config.yaml
objective: "v"
weight_standardization: true
blocks_per_level: 3
attention: true
init: "trunc_normal_002"
optimizer: "adamw"
lr: 0.0021
beta1: 0.9
beta2: 0.999
steps: 7400
lr_schedule: "poly"
warmup_steps: 370
Rows from block 17, named by matrix and row number. Each number is 50 + 10 x the weight over its row's rms, rounded and kept within 0 to 99. All counts start at 0. After the name is the row's rms in percent of the matrix's.
# convs0: first 3x3 conv (model.decb.1.0.convs.0.weight, 128x256x3x3, standardized in use), inputs 182-207, a 3x3 kernel for each
convs0.0 093:63 62 52 59 69 42 59 58 54 67 56 67 29 42 64 32 48 39 27 47 47 49 50 44 54 65 49 58 65 51 69 69 42 64 59 67 48 51 74 42 48 66 50 50 51 48 34 54 49 33 61 35 31 42 40 42 60 47 48 66 65 66 61 70 82 67 90 79 55 65 72 65 56 42 51 72 51 62 61 40 60 40 61 49 57 62 31 52 52 56 39 35 53 39 31 47 48 51 46 57 65 52 65 62 44 48 58 45 36 34 50 35 44 46 52 64 35 56 57 56 48 60 43 38 56 42 39 48 48 29 31 36 39 35 42 61 47 54 28 43 59 25 38 43 54 63 55 39 52 61 59 67 52 58 57 66 42 45 58 43 57 55 51 38 53 45 39 58 45 50 43 62 66 66 67 80 70 64 84 69 58 50 60 20 36 55 27 32 36 54 45 56 58 50 73 56 41 63 53 56 55 48 52 59 58 59 51 56 49 74 48 40 80 58 47 64 32 46 35 31 31 29 40 47 48 40 35 47 44 39 47 52 53 47
convs0.1 117:44 60 59 45 49 52 47 50 58 24 22 33 59 53 29 47 54 51 47 53 53 17 40 41 36 39 43 62 70 62 56 63 67 63 55 69 45 44 40 39 58 44 50 61 61 58 42 57 41 47 23 62 73 51 48 57 39 22 44 43 27 46 45 72 77 65 50 64 69 54 59 58 99 76 72 73 56 62 89 61 66 56 66 58 64 61 54 60 40 60 38 32 24 00 28 20 10 30 27 52 45 50 44 45 31 52 50 46 56 42 37 18 43 30 21 54 31 56 39 48 39 63 42 33 72 47 40 43 42 55 39 58 40 33 53 02 00 19 43 49 00 42 55 29 51 54 48 35 51 52 47 51 38 41 42 40 45 43 46 45 47 51 55 53 53 39 54 36 42 79 55 77 55 61 77 70 57 69 90 61 20 13 31 41 65 32 45 52 43 63 63 55 60 49 49 75 56 67 48 49 49 47 45 48 44 65 58 66 55 42 48 53 67 66 47 72 39 50 38 56 53 48 32 38 51 52 44 43 21 41 34 27 49 37
convs0.2 093:49 40 56 38 43 73 38 39 66 39 58 51 53 50 42 49 51 38 48 34 43 56 42 57 47 31 49 53 51 70 35 52 75 50 51 66 55 58 38 70 56 32 50 54 38 40 52 36 45 48 32 49 53 33 58 51 29 68 57 33 48 48 49 52 54 59 44 44 68 41 40 69 30 57 40 35 62 44 37 65 48 41 39 51 35 44 61 43 41 53 54 57 39 61 48 37 40 54 52 43 45 59 56 64 81 56 46 56 49 49 21 52 46 34 43 49 51 86 58 66 82 61 76 74 50 67 29 30 38 45 37 40 49 30 31 42 70 57 51 48 41 61 63 44 48 57 56 65 56 37 54 47 46 60 54 52 58 40 39 60 39 36 54 50 41 63 52 44 42 54 46 59 49 65 66 49 63 78 54 54 53 75 58 56 58 35 54 62 40 47 61 38 47 61 39 39 62 40 54 27 44 63 31 40 60 20 41 57 73 46 66 77 40 54 72 51 22 15 38 27 23 42 42 27 46 39 46 28 58 43 39 38 45 47
convs0.3 100:34 44 53 41 74 54 48 47 54 43 63 61 43 45 65 47 46 59 16 18 38 56 54 33 52 60 28 36 50 45 39 69 51 55 61 67 52 56 63 48 30 33 50 51 53 47 31 26 45 52 64 39 30 63 40 46 53 58 32 38 49 77 74 55 37 42 58 57 37 52 49 53 60 39 33 69 54 50 60 58 43 33 38 42 40 60 42 39 46 46 23 21 30 29 32 34 31 26 41 42 39 39 59 70 55 50 48 39 52 49 39 51 37 34 54 74 78 52 55 58 62 77 56 55 62 59 40 39 50 52 46 37 50 60 42 43 58 52 42 46 62 49 35 37 43 56 62 50 39 40 54 68 67 52 51 48 34 30 42 45 44 42 37 36 36 45 39 57 37 39 60 64 66 54 44 54 43 47 34 40 70 63 64 44 58 63 52 42 46 42 52 52 63 65 63 56 73 64 45 44 48 45 38 45 49 43 43 67 74 75 62 50 48 49 63 62 34 26 40 20 43 30 48 47 48 33 43 21 26 34 34 44 60 68
convs0.4 090:36 29 29 41 47 39 54 49 44 46 45 49 51 37 40 51 40 46 55 52 52 54 55 53 58 53 55 45 42 42 41 50 48 39 49 38 47 49 49 44 47 44 48 39 37 49 47 52 45 52 35 42 40 30 58 52 56 51 39 41 47 42 44 29 32 33 37 41 37 37 42 39 37 46 54 35 47 48 39 51 50 40 39 37 43 45 47 38 44 40 57 56 58 58 57 60 59 57 57 30 32 35 40 45 51 51 57 53 52 47 54 45 41 46 49 48 43 36 37 42 43 37 33 44 39 33 40 47 36 41 48 47 41 42 41 60 53 56 53 43 49 51 49 48 32 36 32 32 31 30 32 33 35 39 46 39 40 39 38 43 43 41 47 38 50 42 36 35 42 32 35 36 31 34 33 38 37 33 35 34 50 46 53 43 35 37 51 41 40 44 46 54 40 43 47 44 54 48 51 43 49 48 49 50 37 37 46 29 35 30 29 36 34 29 39 27 46 45 37 42 43 45 46 53 52 54 51 56 49 43 47 51 47 49
convs0.5 097:42 62 44 42 52 52 50 37 45 70 64 76 51 44 63 35 52 53 41 51 51 50 36 42 49 48 46 46 73 42 57 60 50 69 64 58 37 39 59 49 51 54 46 44 62 47 09 45 31 36 61 37 55 59 47 46 62 42 60 56 71 72 83 51 51 49 48 55 50 49 54 49 48 33 40 57 36 40 59 39 47 39 58 39 55 54 41 56 44 55 31 19 41 13 24 50 33 45 46 52 70 48 58 55 39 56 53 42 39 38 55 36 44 57 52 80 59 66 64 63 64 65 65 66 68 61 37 31 19 31 16 22 24 15 27 82 68 67 61 53 65 47 64 60 64 65 77 40 49 52 38 57 58 40 48 48 34 34 45 35 39 26 40 24 59 34 40 67 32 52 51 64 62 44 59 49 33 49 53 41 91 76 91 57 65 78 51 55 65 61 33 66 65 60 70 62 54 80 43 36 32 29 19 37 43 39 40 52 58 68 52 49 68 58 51 69 21 27 27 31 26 07 37 37 40 25 22 47 20 38 46 27 61 57
convs0.6 091:37 40 31 46 49 45 47 43 49 48 37 31 48 46 37 49 46 32 52 48 55 54 55 58 49 53 54 33 46 39 37 43 36 32 36 31 50 48 41 45 42 42 50 49 39 58 52 53 61 52 43 52 50 32 56 56 42 49 44 44 41 41 30 26 27 24 27 42 40 41 41 41 28 43 53 27 37 49 33 45 49 39 41 39 37 44 36 38 36 36 61 57 54 63 63 63 66 69 61 23 23 27 39 34 43 44 42 48 54 48 41 46 46 41 50 44 40 41 33 42 33 42 38 44 51 48 49 46 48 47 56 47 47 48 46 54 44 46 60 51 45 50 49 42 23 21 17 25 26 24 23 26 21 47 47 49 47 47 50 55 49 45 58 52 43 52 44 37 37 30 29 30 31 30 34 33 37 29 31 31 51 37 37 52 39 33 52 47 35 37 35 36 32 33 35 41 39 40 51 56 59 53 54 53 42 49 51 34 39 20 31 36 22 31 37 34 51 54 55 50 51 55 52 52 55 55 58 55 58 52 51 55 50 44
convs0.7 129:45 60 38 47 71 27 51 61 42 51 47 33 36 43 55 60 59 51 52 57 50 51 49 30 54 52 42 46 59 46 54 76 51 43 50 37 48 38 50 44 42 66 47 47 41 33 31 35 42 45 45 31 34 43 53 50 53 51 43 52 42 49 36 54 59 56 61 75 53 69 76 68 67 46 72 53 46 60 60 47 80 47 51 27 53 70 20 41 39 16 42 44 39 34 34 33 27 31 21 67 66 39 44 61 35 58 66 47 45 50 46 40 52 48 35 47 38 26 54 46 32 70 39 35 59 38 54 42 28 53 44 35 24 47 38 27 41 29 33 42 43 30 17 26 75 56 68 50 54 70 60 67 59 54 45 46 46 47 52 47 55 48 56 55 45 40 54 52 53 51 60 58 71 61 60 56 61 67 74 66 35 32 35 42 49 54 46 42 32 51 49 65 49 52 57 44 43 57 49 53 52 40 52 58 55 69 58 51 28 54 53 48 63 53 43 68 55 53 29 61 60 40 29 37 30 47 53 43 41 52 38 45 49 41
convs0.8 097:82 64 79 64 64 63 61 68 75 50 53 80 49 51 62 32 47 64 41 40 33 54 31 22 43 54 47 54 64 60 57 56 60 55 60 68 49 60 76 39 46 66 63 69 78 56 44 51 38 45 59 50 43 57 35 33 60 48 44 53 62 57 67 80 82 69 57 71 45 47 55 48 68 51 34 50 38 33 52 46 42 46 49 51 51 50 50 49 49 61 54 41 43 38 36 55 55 41 47 62 58 48 57 50 40 50 43 39 46 30 54 48 43 59 57 61 60 74 63 55 69 58 67 68 70 64 48 48 38 50 37 31 59 32 42 61 55 73 32 40 67 46 38 55 60 69 61 33 48 46 45 55 50 69 66 76 47 51 55 48 46 59 47 42 56 38 46 56 49 51 53 61 66 78 53 74 71 60 65 54 37 70 73 36 23 56 46 35 53 50 49 54 47 34 43 54 50 47 56 45 64 54 45 56 56 58 43 51 60 68 60 50 54 73 55 66 35 39 53 48 39 57 41 37 56 39 38 59 41 46 61 57 46 59
convs0.9 082:69 58 75 51 54 36 70 63 64 67 47 63 68 63 81 50 55 44 55 52 64 30 56 47 51 71 57 56 52 59 61 38 34 50 45 67 59 38 62 76 67 84 75 59 52 54 36 46 44 33 55 57 24 46 50 54 56 48 49 54 64 63 44 53 69 50 39 59 53 54 54 54 63 46 61 58 46 56 44 29 45 62 54 42 57 43 33 45 46 55 51 47 45 45 37 46 71 59 49 57 58 52 47 41 24 45 51 48 55 51 51 53 42 54 61 57 48 50 54 42 43 49 25 49 53 52 35 41 59 56 61 57 46 52 60 60 59 70 66 58 67 59 44 35 53 56 57 72 66 79 43 44 47 52 44 58 64 68 88 56 46 61 52 42 44 42 40 37 74 69 52 42 40 36 53 42 47 23 38 45 52 36 25 61 63 84 51 38 37 55 53 54 60 49 68 40 13 45 45 50 71 37 46 66 39 68 64 50 40 49 65 46 61 60 39 25 62 54 38 56 53 46 62 67 61 57 46 52 46 47 48 66 62 42
convs0.10 107:43 56 61 40 41 66 40 42 61 53 47 63 50 45 41 49 49 49 60 59 63 53 58 60 64 63 71 57 60 54 75 67 80 76 67 80 56 50 51 57 56 50 54 49 52 63 53 66 66 54 63 65 55 67 50 54 48 49 55 48 52 58 54 67 69 65 65 54 67 58 57 68 94 83 66 87 70 54 96 81 66 53 52 57 58 54 66 53 59 63 58 53 51 46 44 42 51 46 50 54 69 73 49 53 62 52 57 54 22 12 08 20 12 16 14 01 24 35 43 61 33 50 65 25 47 48 50 39 51 46 39 53 38 41 52 57 45 66 53 42 50 61 46 65 39 43 30 38 39 32 16 25 26 54 51 55 55 45 48 50 50 36 69 69 71 67 61 59 83 75 76 80 75 83 74 69 74 77 63 77 50 37 62 57 46 35 47 46 55 72 54 65 68 57 56 72 71 66 60 54 61 57 51 54 57 58 53 56 45 41 55 53 49 58 58 47 33 30 45 38 46 50 46 50 55 52 46 37 44 44 37 62 45 57
convs0.11 108:52 40 50 63 70 58 48 66 43 34 59 50 20 51 56 42 29 35 31 34 48 56 50 46 51 46 25 65 36 52 70 66 36 58 76 47 51 68 84 38 42 76 43 38 45 72 65 59 62 65 86 43 32 62 43 52 73 66 39 64 77 43 31 50 40 45 71 62 54 54 54 49 58 35 44 65 51 58 39 48 55 60 45 42 53 57 20 50 72 45 47 44 74 77 58 70 73 52 61 46 42 26 56 57 44 61 63 49 65 62 64 67 51 81 74 37 65 43 61 25 50 61 43 58 66 51 62 73 72 53 55 47 61 72 69 27 53 38 19 46 40 24 19 29 45 67 63 44 49 56 63 58 64 48 63 57 39 47 48 38 50 56 55 55 51 58 64 71 57 19 46 58 82 33 44 68 37 37 58 63 48 65 65 32 50 46 38 31 41 56 42 47 53 47 66 53 52 52 46 70 57 51 56 56 45 49 45 34 55 90 57 41 63 56 56 55 69 69 58 50 53 31 65 73 61 67 55 60 71 63 75 70 44 65
convs0.12 093:50 55 60 50 45 44 39 39 52 63 71 83 48 42 57 47 39 53 48 36 55 58 50 45 56 44 47 54 59 61 54 50 75 46 58 73 56 48 61 49 44 54 59 55 61 30 44 55 28 51 64 43 50 72 57 51 62 70 63 63 73 78 77 42 41 42 35 42 41 31 35 39 27 19 17 31 23 21 26 23 20 48 59 65 50 50 57 48 53 74 19 14 43 27 42 54 33 53 56 59 60 53 51 55 47 47 46 44 51 55 63 52 68 77 78 82 85 76 72 73 71 65 74 67 68 77 44 38 38 40 26 22 31 20 22 86 90 97 60 64 88 62 57 81 79 78 83 58 51 58 71 63 56 54 58 51 40 45 40 38 33 41 28 20 47 31 32 48 40 46 66 40 24 25 23 21 27 29 18 19 90 94 99 56 63 75 56 54 79 47 47 51 49 44 53 39 44 46 42 35 35 42 40 35 39 44 38 53 48 59 40 31 51 59 54 60 33 29 41 30 33 36 56 36 47 23 26 43 27 47 45 52 64 69
convs0.13 095:43 45 43 50 50 50 55 48 49 56 43 45 51 48 47 55 46 44 50 47 51 56 44 53 58 52 53 37 49 42 36 43 36 34 34 32 49 43 44 48 46 45 51 46 43 57 49 49 51 43 48 46 49 40 42 44 46 44 34 41 38 37 39 21 29 21 29 38 29 29 40 32 29 25 38 23 27 35 23 30 39 41 41 43 38 41 38 39 36 36 53 54 51 60 53 57 69 66 67 26 33 28 34 35 36 44 44 43 49 52 40 50 42 47 52 50 51 42 43 47 50 47 42 55 59 52 50 44 52 46 49 50 52 52 55 74 64 68 67 58 68 58 57 62 24 24 23 21 24 26 24 28 26 43 40 45 47 45 43 51 47 50 40 45 42 40 33 31 38 33 33 25 31 28 21 26 28 19 28 37 61 47 61 54 52 52 56 46 59 33 34 33 32 28 31 33 30 36 41 46 49 48 52 53 44 45 47 30 36 24 30 20 16 32 27 28 53 50 52 53 53 60 64 56 58 44 53 54 48 47 49 58 51 53