config.toml
conditioning = "none"
norm = "groupnorm"
widths = [64, 128, 192, 256]
blocks_per_level = 3
learning_rate = 0.0021
lr_schedule = "poly"
weight_decay = 0.1
Rows from block 14, named by matrix and row number. Rows with one number belong to one channel. Each number is 50 + 12 x the weight over its row's rms, rounded and kept within 0 to 99. All counts start at 0. After the name is the row's rms in percent of the matrix's.
# convs0: first 3x3 conv (model.decb.0.1.convs.0.weight, 192x192x3x3, standardized in use), inputs 0-10, a 3x3 kernel for each
# convs1: second 3x3 conv (model.decb.0.1.convs.1.weight, 192x192x3x3, standardized in use, transposed), outputs 0-10, a 3x3 kernel for each
convs0.145 100:24 61 48 32 54 44 37 59 53 41 60 56 28 58 51 41 61 55 42 38 46 40 59 60 44 47 61 38 51 60 32 51 59 29 52 64 48 56 66 45 56 74 48 61 62 51 63 56 60 65 49 47 65 48 51 55 54 45 56 47 51 53 48 47 58 51 39 57 55 43 59 54 47 56 56 41 53 48 53 53 52 27 41 46 31 43 54 42 42 46 26 53 60 21 51 70 38 61 71
convs1.145 080:51 46 57 43 47 55 60 46 42 45 58 52 31 40 53 31 44 65 59 56 43 68 55 49 48 60 54 64 40 46 69 39 15 63 30 32 47 38 56 72 54 48 49 56 62 60 53 44 41 68 52 67 39 53 61 42 43 59 55 51 65 46 54 50 61 42 56 44 51 59 37 47 59 39 63 62 47 59 48 44 49 52 58 65 56 62 54 49 62 62 42 75 58 57 72 78 37 60 75
convs0.146 098:54 71 49 54 56 38 62 81 36 47 64 33 46 52 39 61 58 44 54 53 49 42 53 40 47 58 52 50 63 43 38 63 38 42 77 34 42 62 37 40 63 41 51 66 59 47 46 40 43 43 44 56 61 54 51 43 48 46 31 27 42 31 45 48 47 26 53 43 36 60 43 39 50 50 31 52 49 51 46 46 49 38 51 51 40 32 50 29 40 44 37 37 24 30 44 41 42 72 54
convs1.146 082:57 39 59 33 40 53 53 50 42 46 70 60 56 65 49 55 52 55 55 54 50 73 43 59 50 61 37 38 43 43 57 35 51 42 39 49 56 41 50 42 63 55 51 59 68 42 55 60 50 70 73 68 31 74 44 39 49 57 47 38 52 36 42 42 52 60 62 35 33 47 32 41 64 44 47 54 44 62 54 60 43 41 23 43 49 29 46 51 43 37 47 63 68 33 54 70 50 57 57
convs0.147 094:42 37 38 33 29 23 39 34 36 25 42 54 27 19 22 53 41 24 62 44 58 51 51 50 51 40 49 34 36 32 35 47 44 48 52 53 43 52 60 39 53 58 49 52 42 51 50 45 51 55 49 64 46 49 49 44 63 53 58 60 54 56 76 55 52 64 42 31 42 41 39 25 53 65 62 66 61 73 54 68 58 53 49 45 50 48 42 72 50 52 61 66 44 53 70 48 67 70 41
convs1.147 090:39 58 51 41 54 54 41 37 43 45 41 57 66 46 39 66 66 56 48 33 48 60 58 63 48 39 54 63 66 53 35 55 36 28 17 26 54 59 46 10 33 45 47 25 66 52 50 57 61 57 66 70 41 53 33 40 60 37 64 73 53 59 59 39 47 41 66 57 50 49 73 44 56 47 51 42 56 43 42 36 50 55 42 43 47 41 44 59 46 43 42 37 54 29 14 32 73 48 36
convs0.148 084:38 56 57 51 42 52 53 42 62 64 52 59 59 57 54 61 51 45 36 46 46 42 34 34 43 34 50 41 53 49 53 36 60 46 44 47 51 47 45 50 47 42 57 57 34 41 45 33 48 52 23 49 66 47 41 47 55 42 47 52 35 17 24 52 35 40 55 36 23 44 36 39 51 32 35 56 36 44 58 55 26 43 43 69 29 38 57 35 38 45 60 37 33 55 48 50 42 46 49
convs1.148 075:47 38 48 44 37 54 68 60 48 35 65 48 50 35 58 49 52 37 49 53 47 57 47 64 36 48 48 72 68 49 53 71 40 58 43 45 44 57 42 50 53 47 80 83 48 11 64 53 38 42 67 40 48 53 62 51 63 35 53 57 57 58 65 47 46 45 48 38 46 63 48 50 66 43 24 41 57 50 63 56 46 31 42 36 49 48 48 57 42 51 43 43 47 40 34 47 55 50 51
convs0.149 082:56 73 51 53 49 39 43 53 43 51 71 42 44 66 39 40 55 48 47 55 59 47 47 52 29 49 56 40 67 44 49 62 36 37 62 42 49 60 37 57 58 63 48 48 51 32 45 53 45 62 41 57 49 56 81 68 44 57 53 42 60 23 11 58 56 45 40 58 22 52 44 41 42 27 34 33 43 46 39 40 54 45 41 51 42 41 35 47 44 36 28 35 45 22 45 51 39 67 48
convs1.149 071:48 43 46 39 44 69 56 44 43 38 55 49 35 46 51 55 36 34 62 55 27 44 49 44 65 47 38 66 57 64 68 37 46 67 37 54 49 42 51 59 56 54 47 48 57 17 47 41 33 52 39 54 64 52 68 52 57 36 58 64 45 55 53 62 31 48 53 53 56 47 37 43 58 45 51 45 48 38 41 42 57 55 35 25 47 57 55 46 52 47 33 51 46 49 54 50 53 71 55
convs0.150 090:53 70 59 59 69 47 61 53 28 48 51 48 67 32 23 59 35 42 59 59 50 56 49 52 56 39 52 43 64 57 57 59 51 63 57 44 39 53 49 44 51 46 45 59 53 50 41 38 61 63 46 63 60 42 61 61 65 47 54 70 43 43 37 56 53 40 48 27 38 53 41 20 41 40 40 37 43 39 50 49 38 50 47 43 43 39 36 45 42 40 38 32 40 51 54 44 48 60 48
convs1.150 091:49 68 52 59 61 36 52 39 45 46 49 68 51 54 47 54 64 44 53 59 58 39 56 62 42 28 51 56 72 64 50 60 61 47 44 62 46 49 47 36 54 51 50 50 45 55 43 52 62 49 64 62 30 36 45 62 49 58 60 72 43 48 44 57 46 50 44 49 54 46 39 47 51 67 50 71 51 63 68 61 60 36 37 32 40 36 41 41 57 50 52 55 60 45 48 44 61 58 49
convs0.151 086:45 44 43 66 50 48 44 45 34 33 29 40 66 59 59 40 57 50 46 42 62 58 49 48 51 50 48 51 37 60 75 68 75 52 48 40 53 59 59 56 47 39 55 54 52 57 55 46 58 55 66 44 36 39 75 54 53 64 56 57 41 26 39 45 45 22 70 59 62 51 59 35 48 40 44 58 46 44 43 42 45 34 35 32 30 48 29 48 41 37 36 48 56 61 51 61 48 33 55
convs1.151 113:35 50 20 52 41 31 51 70 66 60 63 63 57 58 59 52 52 53 39 39 58 54 64 51 27 45 54 50 40 43 68 60 30 69 74 66 45 42 43 43 46 31 41 60 45 45 40 55 43 50 57 45 55 53 55 69 67 50 60 60 51 60 48 47 35 48 43 42 48 51 56 64 37 54 54 61 55 52 28 49 69 73 64 47 51 45 56 41 40 47 45 72 63 57 59 67 38 38 50
convs0.152 112:51 58 55 72 55 68 46 49 42 42 56 57 58 54 64 47 40 35 50 48 46 52 47 51 36 36 34 46 45 36 51 52 62 24 38 47 40 55 54 54 36 52 50 43 56 42 38 60 54 53 51 52 53 40 31 42 49 61 55 48 33 39 38 25 53 46 34 29 44 32 37 47 38 43 49 46 41 36 47 40 46 60 51 47 51 48 52 52 49 49 42 46 23 51 56 41 35 40 46
convs1.152 098:44 47 40 39 57 29 53 47 38 48 49 67 44 53 73 45 42 48 57 54 53 53 54 38 44 38 56 67 73 68 29 56 41 48 58 45 50 60 34 39 59 45 44 55 39 47 33 59 26 53 71 44 56 57 41 55 56 62 72 65 58 77 66 52 53 39 59 46 46 52 53 60 52 55 56 38 52 54 49 40 47 36 25 33 48 59 65 52 48 55 29 52 66 42 37 53 70 42 46
convs0.153 116:53 74 61 36 44 47 43 39 50 50 58 55 24 40 41 40 33 35 57 62 53 50 46 47 55 42 46 58 62 48 44 56 38 55 57 56 64 65 62 57 62 61 56 46 43 57 57 51 47 45 51 55 46 54 56 46 52 54 50 54 60 49 53 60 60 61 38 35 45 39 34 49 55 48 35 46 51 42 59 56 60 48 50 51 49 42 51 46 48 51 39 31 13 54 39 28 59 63 33
convs1.153 124:42 58 70 38 50 58 42 33 44 58 54 42 43 46 38 51 64 55 52 61 56 40 37 29 45 42 47 69 65 79 62 40 70 78 45 57 47 55 65 42 44 45 61 70 67 48 58 59 57 42 53 59 50 49 33 59 56 38 60 63 50 45 50 46 50 53 51 49 48 48 34 42 37 47 50 43 58 51 43 49 39 42 54 43 64 61 66 57 67 64 66 56 59 54 47 52 68 69 58
convs0.154 081:58 40 67 38 13 58 71 33 73 58 49 48 52 26 49 60 35 51 53 49 43 55 42 44 49 53 49 59 42 41 51 40 40 60 31 52 50 33 53 30 56 65 57 33 49 43 56 53 43 59 46 66 60 42 29 58 69 54 90 70 58 79 60 48 54 63 38 35 46 42 25 52 53 40 57 50 48 53 67 51 51 42 52 29 39 35 32 38 25 43 45 63 47 61 74 47 58 53 37
convs1.154 127:54 51 44 53 57 67 54 62 35 62 32 42 39 37 54 52 51 72 44 43 49 52 50 45 50 54 49 40 65 45 49 71 39 27 56 24 57 62 46 38 47 46 56 54 61 35 63 46 60 43 61 66 82 62 26 42 56 34 51 61 36 66 66 43 54 35 56 57 49 47 54 50 56 48 51 38 55 49 61 44 39 42 46 36 56 41 50 58 60 54 57 51 65 45 23 56 56 54 65
convs0.155 091:21 63 64 26 37 32 59 50 33 23 46 49 36 42 33 57 50 27 53 56 57 42 47 57 48 53 40 63 64 54 33 47 43 45 60 62 55 69 57 56 55 54 52 56 45 61 59 60 53 40 41 53 43 45 64 58 56 54 44 67 70 44 58 44 71 73 37 44 48 46 45 42 55 60 51 51 57 51 58 60 57 34 51 46 43 55 54 29 50 45 56 58 40 33 60 38 55 68 56
convs1.155 107:60 54 58 43 50 60 39 51 69 28 55 48 60 51 31 66 54 49 45 51 60 49 56 58 57 60 72 45 32 54 40 41 72 60 53 56 57 68 55 49 46 55 48 42 46 58 64 49 48 42 44 50 51 54 57 59 45 45 43 33 25 26 29 60 48 50 33 46 56 32 44 47 54 58 49 40 53 49 56 46 47 46 47 51 64 65 52 51 53 67 45 58 74 50 54 42 83 70 46
convs0.156 086:48 35 52 55 60 40 58 53 37 25 46 40 49 50 68 57 62 64 48 49 65 47 60 42 49 53 48 45 50 42 76 45 57 47 34 42 52 50 60 62 48 42 45 48 49 46 52 55 65 61 44 45 45 50 74 60 64 54 72 43 33 39 29 57 53 48 61 68 50 55 49 59 63 46 54 43 39 36 52 48 46 46 44 61 46 53 43 41 53 41 43 33 52 41 16 39 45 48 47
convs1.156 090:46 43 45 56 49 43 49 58 61 58 64 76 55 52 56 44 41 37 67 49 61 66 64 47 50 33 69 50 36 29 54 59 48 56 81 46 57 42 53 46 54 48 44 54 51 35 36 36 30 17 33 53 61 44 65 63 57 33 35 39 23 48 45 52 57 61 41 42 41 39 60 69 55 51 48 58 54 47 53 70 50 57 60 68 41 56 50 31 31 44 54 63 54 69 65 43 48 34 41
convs0.157 096:59 48 59 57 39 42 61 50 43 42 30 42 65 24 51 61 55 38 33 37 48 67 51 38 56 49 48 64 40 44 59 47 45 49 35 40 35 52 44 44 45 39 58 61 51 48 43 42 60 62 58 69 58 48 57 57 35 40 44 53 38 39 43 38 33 29 48 42 33 63 55 49 39 31 37 50 42 46 75 64 40 31 40 40 28 25 37 30 34 33 47 34 42 45 39 42 37 38 38
convs1.157 088:52 50 47 30 68 47 63 64 47 48 57 54 53 57 63 49 36 55 52 54 34 60 71 29 41 49 36 55 37 26 44 59 44 42 48 54 64 51 47 60 54 37 66 58 64 32 51 71 50 53 54 45 62 58 52 50 57 58 48 51 57 48 57 37 59 56 47 44 59 61 54 47 45 36 42 56 46 54 50 44 53 40 53 47 24 44 59 61 44 42 56 54 74 47 56 62 55 46 53
convs0.158 094:55 47 48 45 46 40 35 33 35 34 53 51 34 33 47 38 37 27 42 48 55 50 36 56 47 35 52 47 42 24 35 37 27 40 44 45 42 49 53 48 51 50 42 43 57 48 51 52 58 55 63 55 52 48 57 50 48 47 47 68 48 46 67 46 52 50 38 45 51 45 30 55 51 56 55 48 56 61 58 58 57 54 59 55 41 50 44 53 55 74 53 54 53 44 48 25 51 54 46
convs1.158 091:42 61 58 42 47 64 52 44 34 55 56 45 58 52 40 55 58 47 40 32 38 33 51 47 54 56 43 48 68 60 54 60 58 66 38 40 56 55 43 31 34 42 44 38 59 49 58 45 33 48 44 52 46 45 44 39 50 33 51 74 31 62 86 32 43 48 39 49 48 49 60 46 66 44 46 47 54 46 62 53 66 56 60 57 66 72 50 55 58 63 62 40 45 54 38 35 61 56 54
convs0.159 094:40 52 53 49 41 35 51 32 26 39 41 68 40 23 26 63 37 26 60 53 60 54 45 42 56 46 44 39 34 31 30 50 43 58 36 34 49 59 69 58 59 66 60 59 48 34 51 56 52 46 54 64 62 54 53 39 56 52 58 58 68 63 57 50 57 66 27 37 59 58 36 57 39 60 54 52 49 61 75 60 60 46 45 38 48 43 35 39 41 51 58 60 39 59 76 55 64 58 43
convs1.159 097:45 46 50 56 44 59 47 42 51 50 46 57 56 46 55 77 63 44 37 61 44 52 45 48 35 46 22 65 72 66 25 46 47 26 25 28 50 48 63 20 46 54 44 44 62 66 58 74 57 54 66 73 55 69 41 55 61 39 61 64 50 46 43 33 52 55 53 49 48 37 53 52 48 44 46 60 46 46 49 46 49 45 46 40 63 48 38 53 49 53 53 54 67 31 16 47 54 35 41
convs0.160 093:63 40 48 41 40 38 45 38 45 54 48 52 57 56 55 63 58 76 47 45 55 52 58 51 61 52 51 56 53 43 78 39 61 40 23 59 51 51 54 52 55 49 63 39 54 58 53 47 43 54 54 50 57 43 53 58 54 64 52 48 39 23 28 36 43 46 67 49 48 43 61 58 67 55 55 32 56 47 51 50 38 49 54 53 56 46 57 42 57 59 58 25 29 42 12 34 44 52 26
convs1.160 087:43 53 43 47 35 71 41 55 66 43 60 46 66 50 50 26 37 28 49 60 64 53 70 59 36 68 80 55 39 43 52 77 46 65 74 35 51 42 36 70 39 40 61 42 22 45 36 50 45 44 34 52 39 52 49 36 27 32 39 24 26 28 44 51 40 56 19 47 51 51 51 72 52 61 50 56 52 52 65 46 45 53 58 49 46 54 60 51 51 34 69 60 54 71 71 61 52 46 49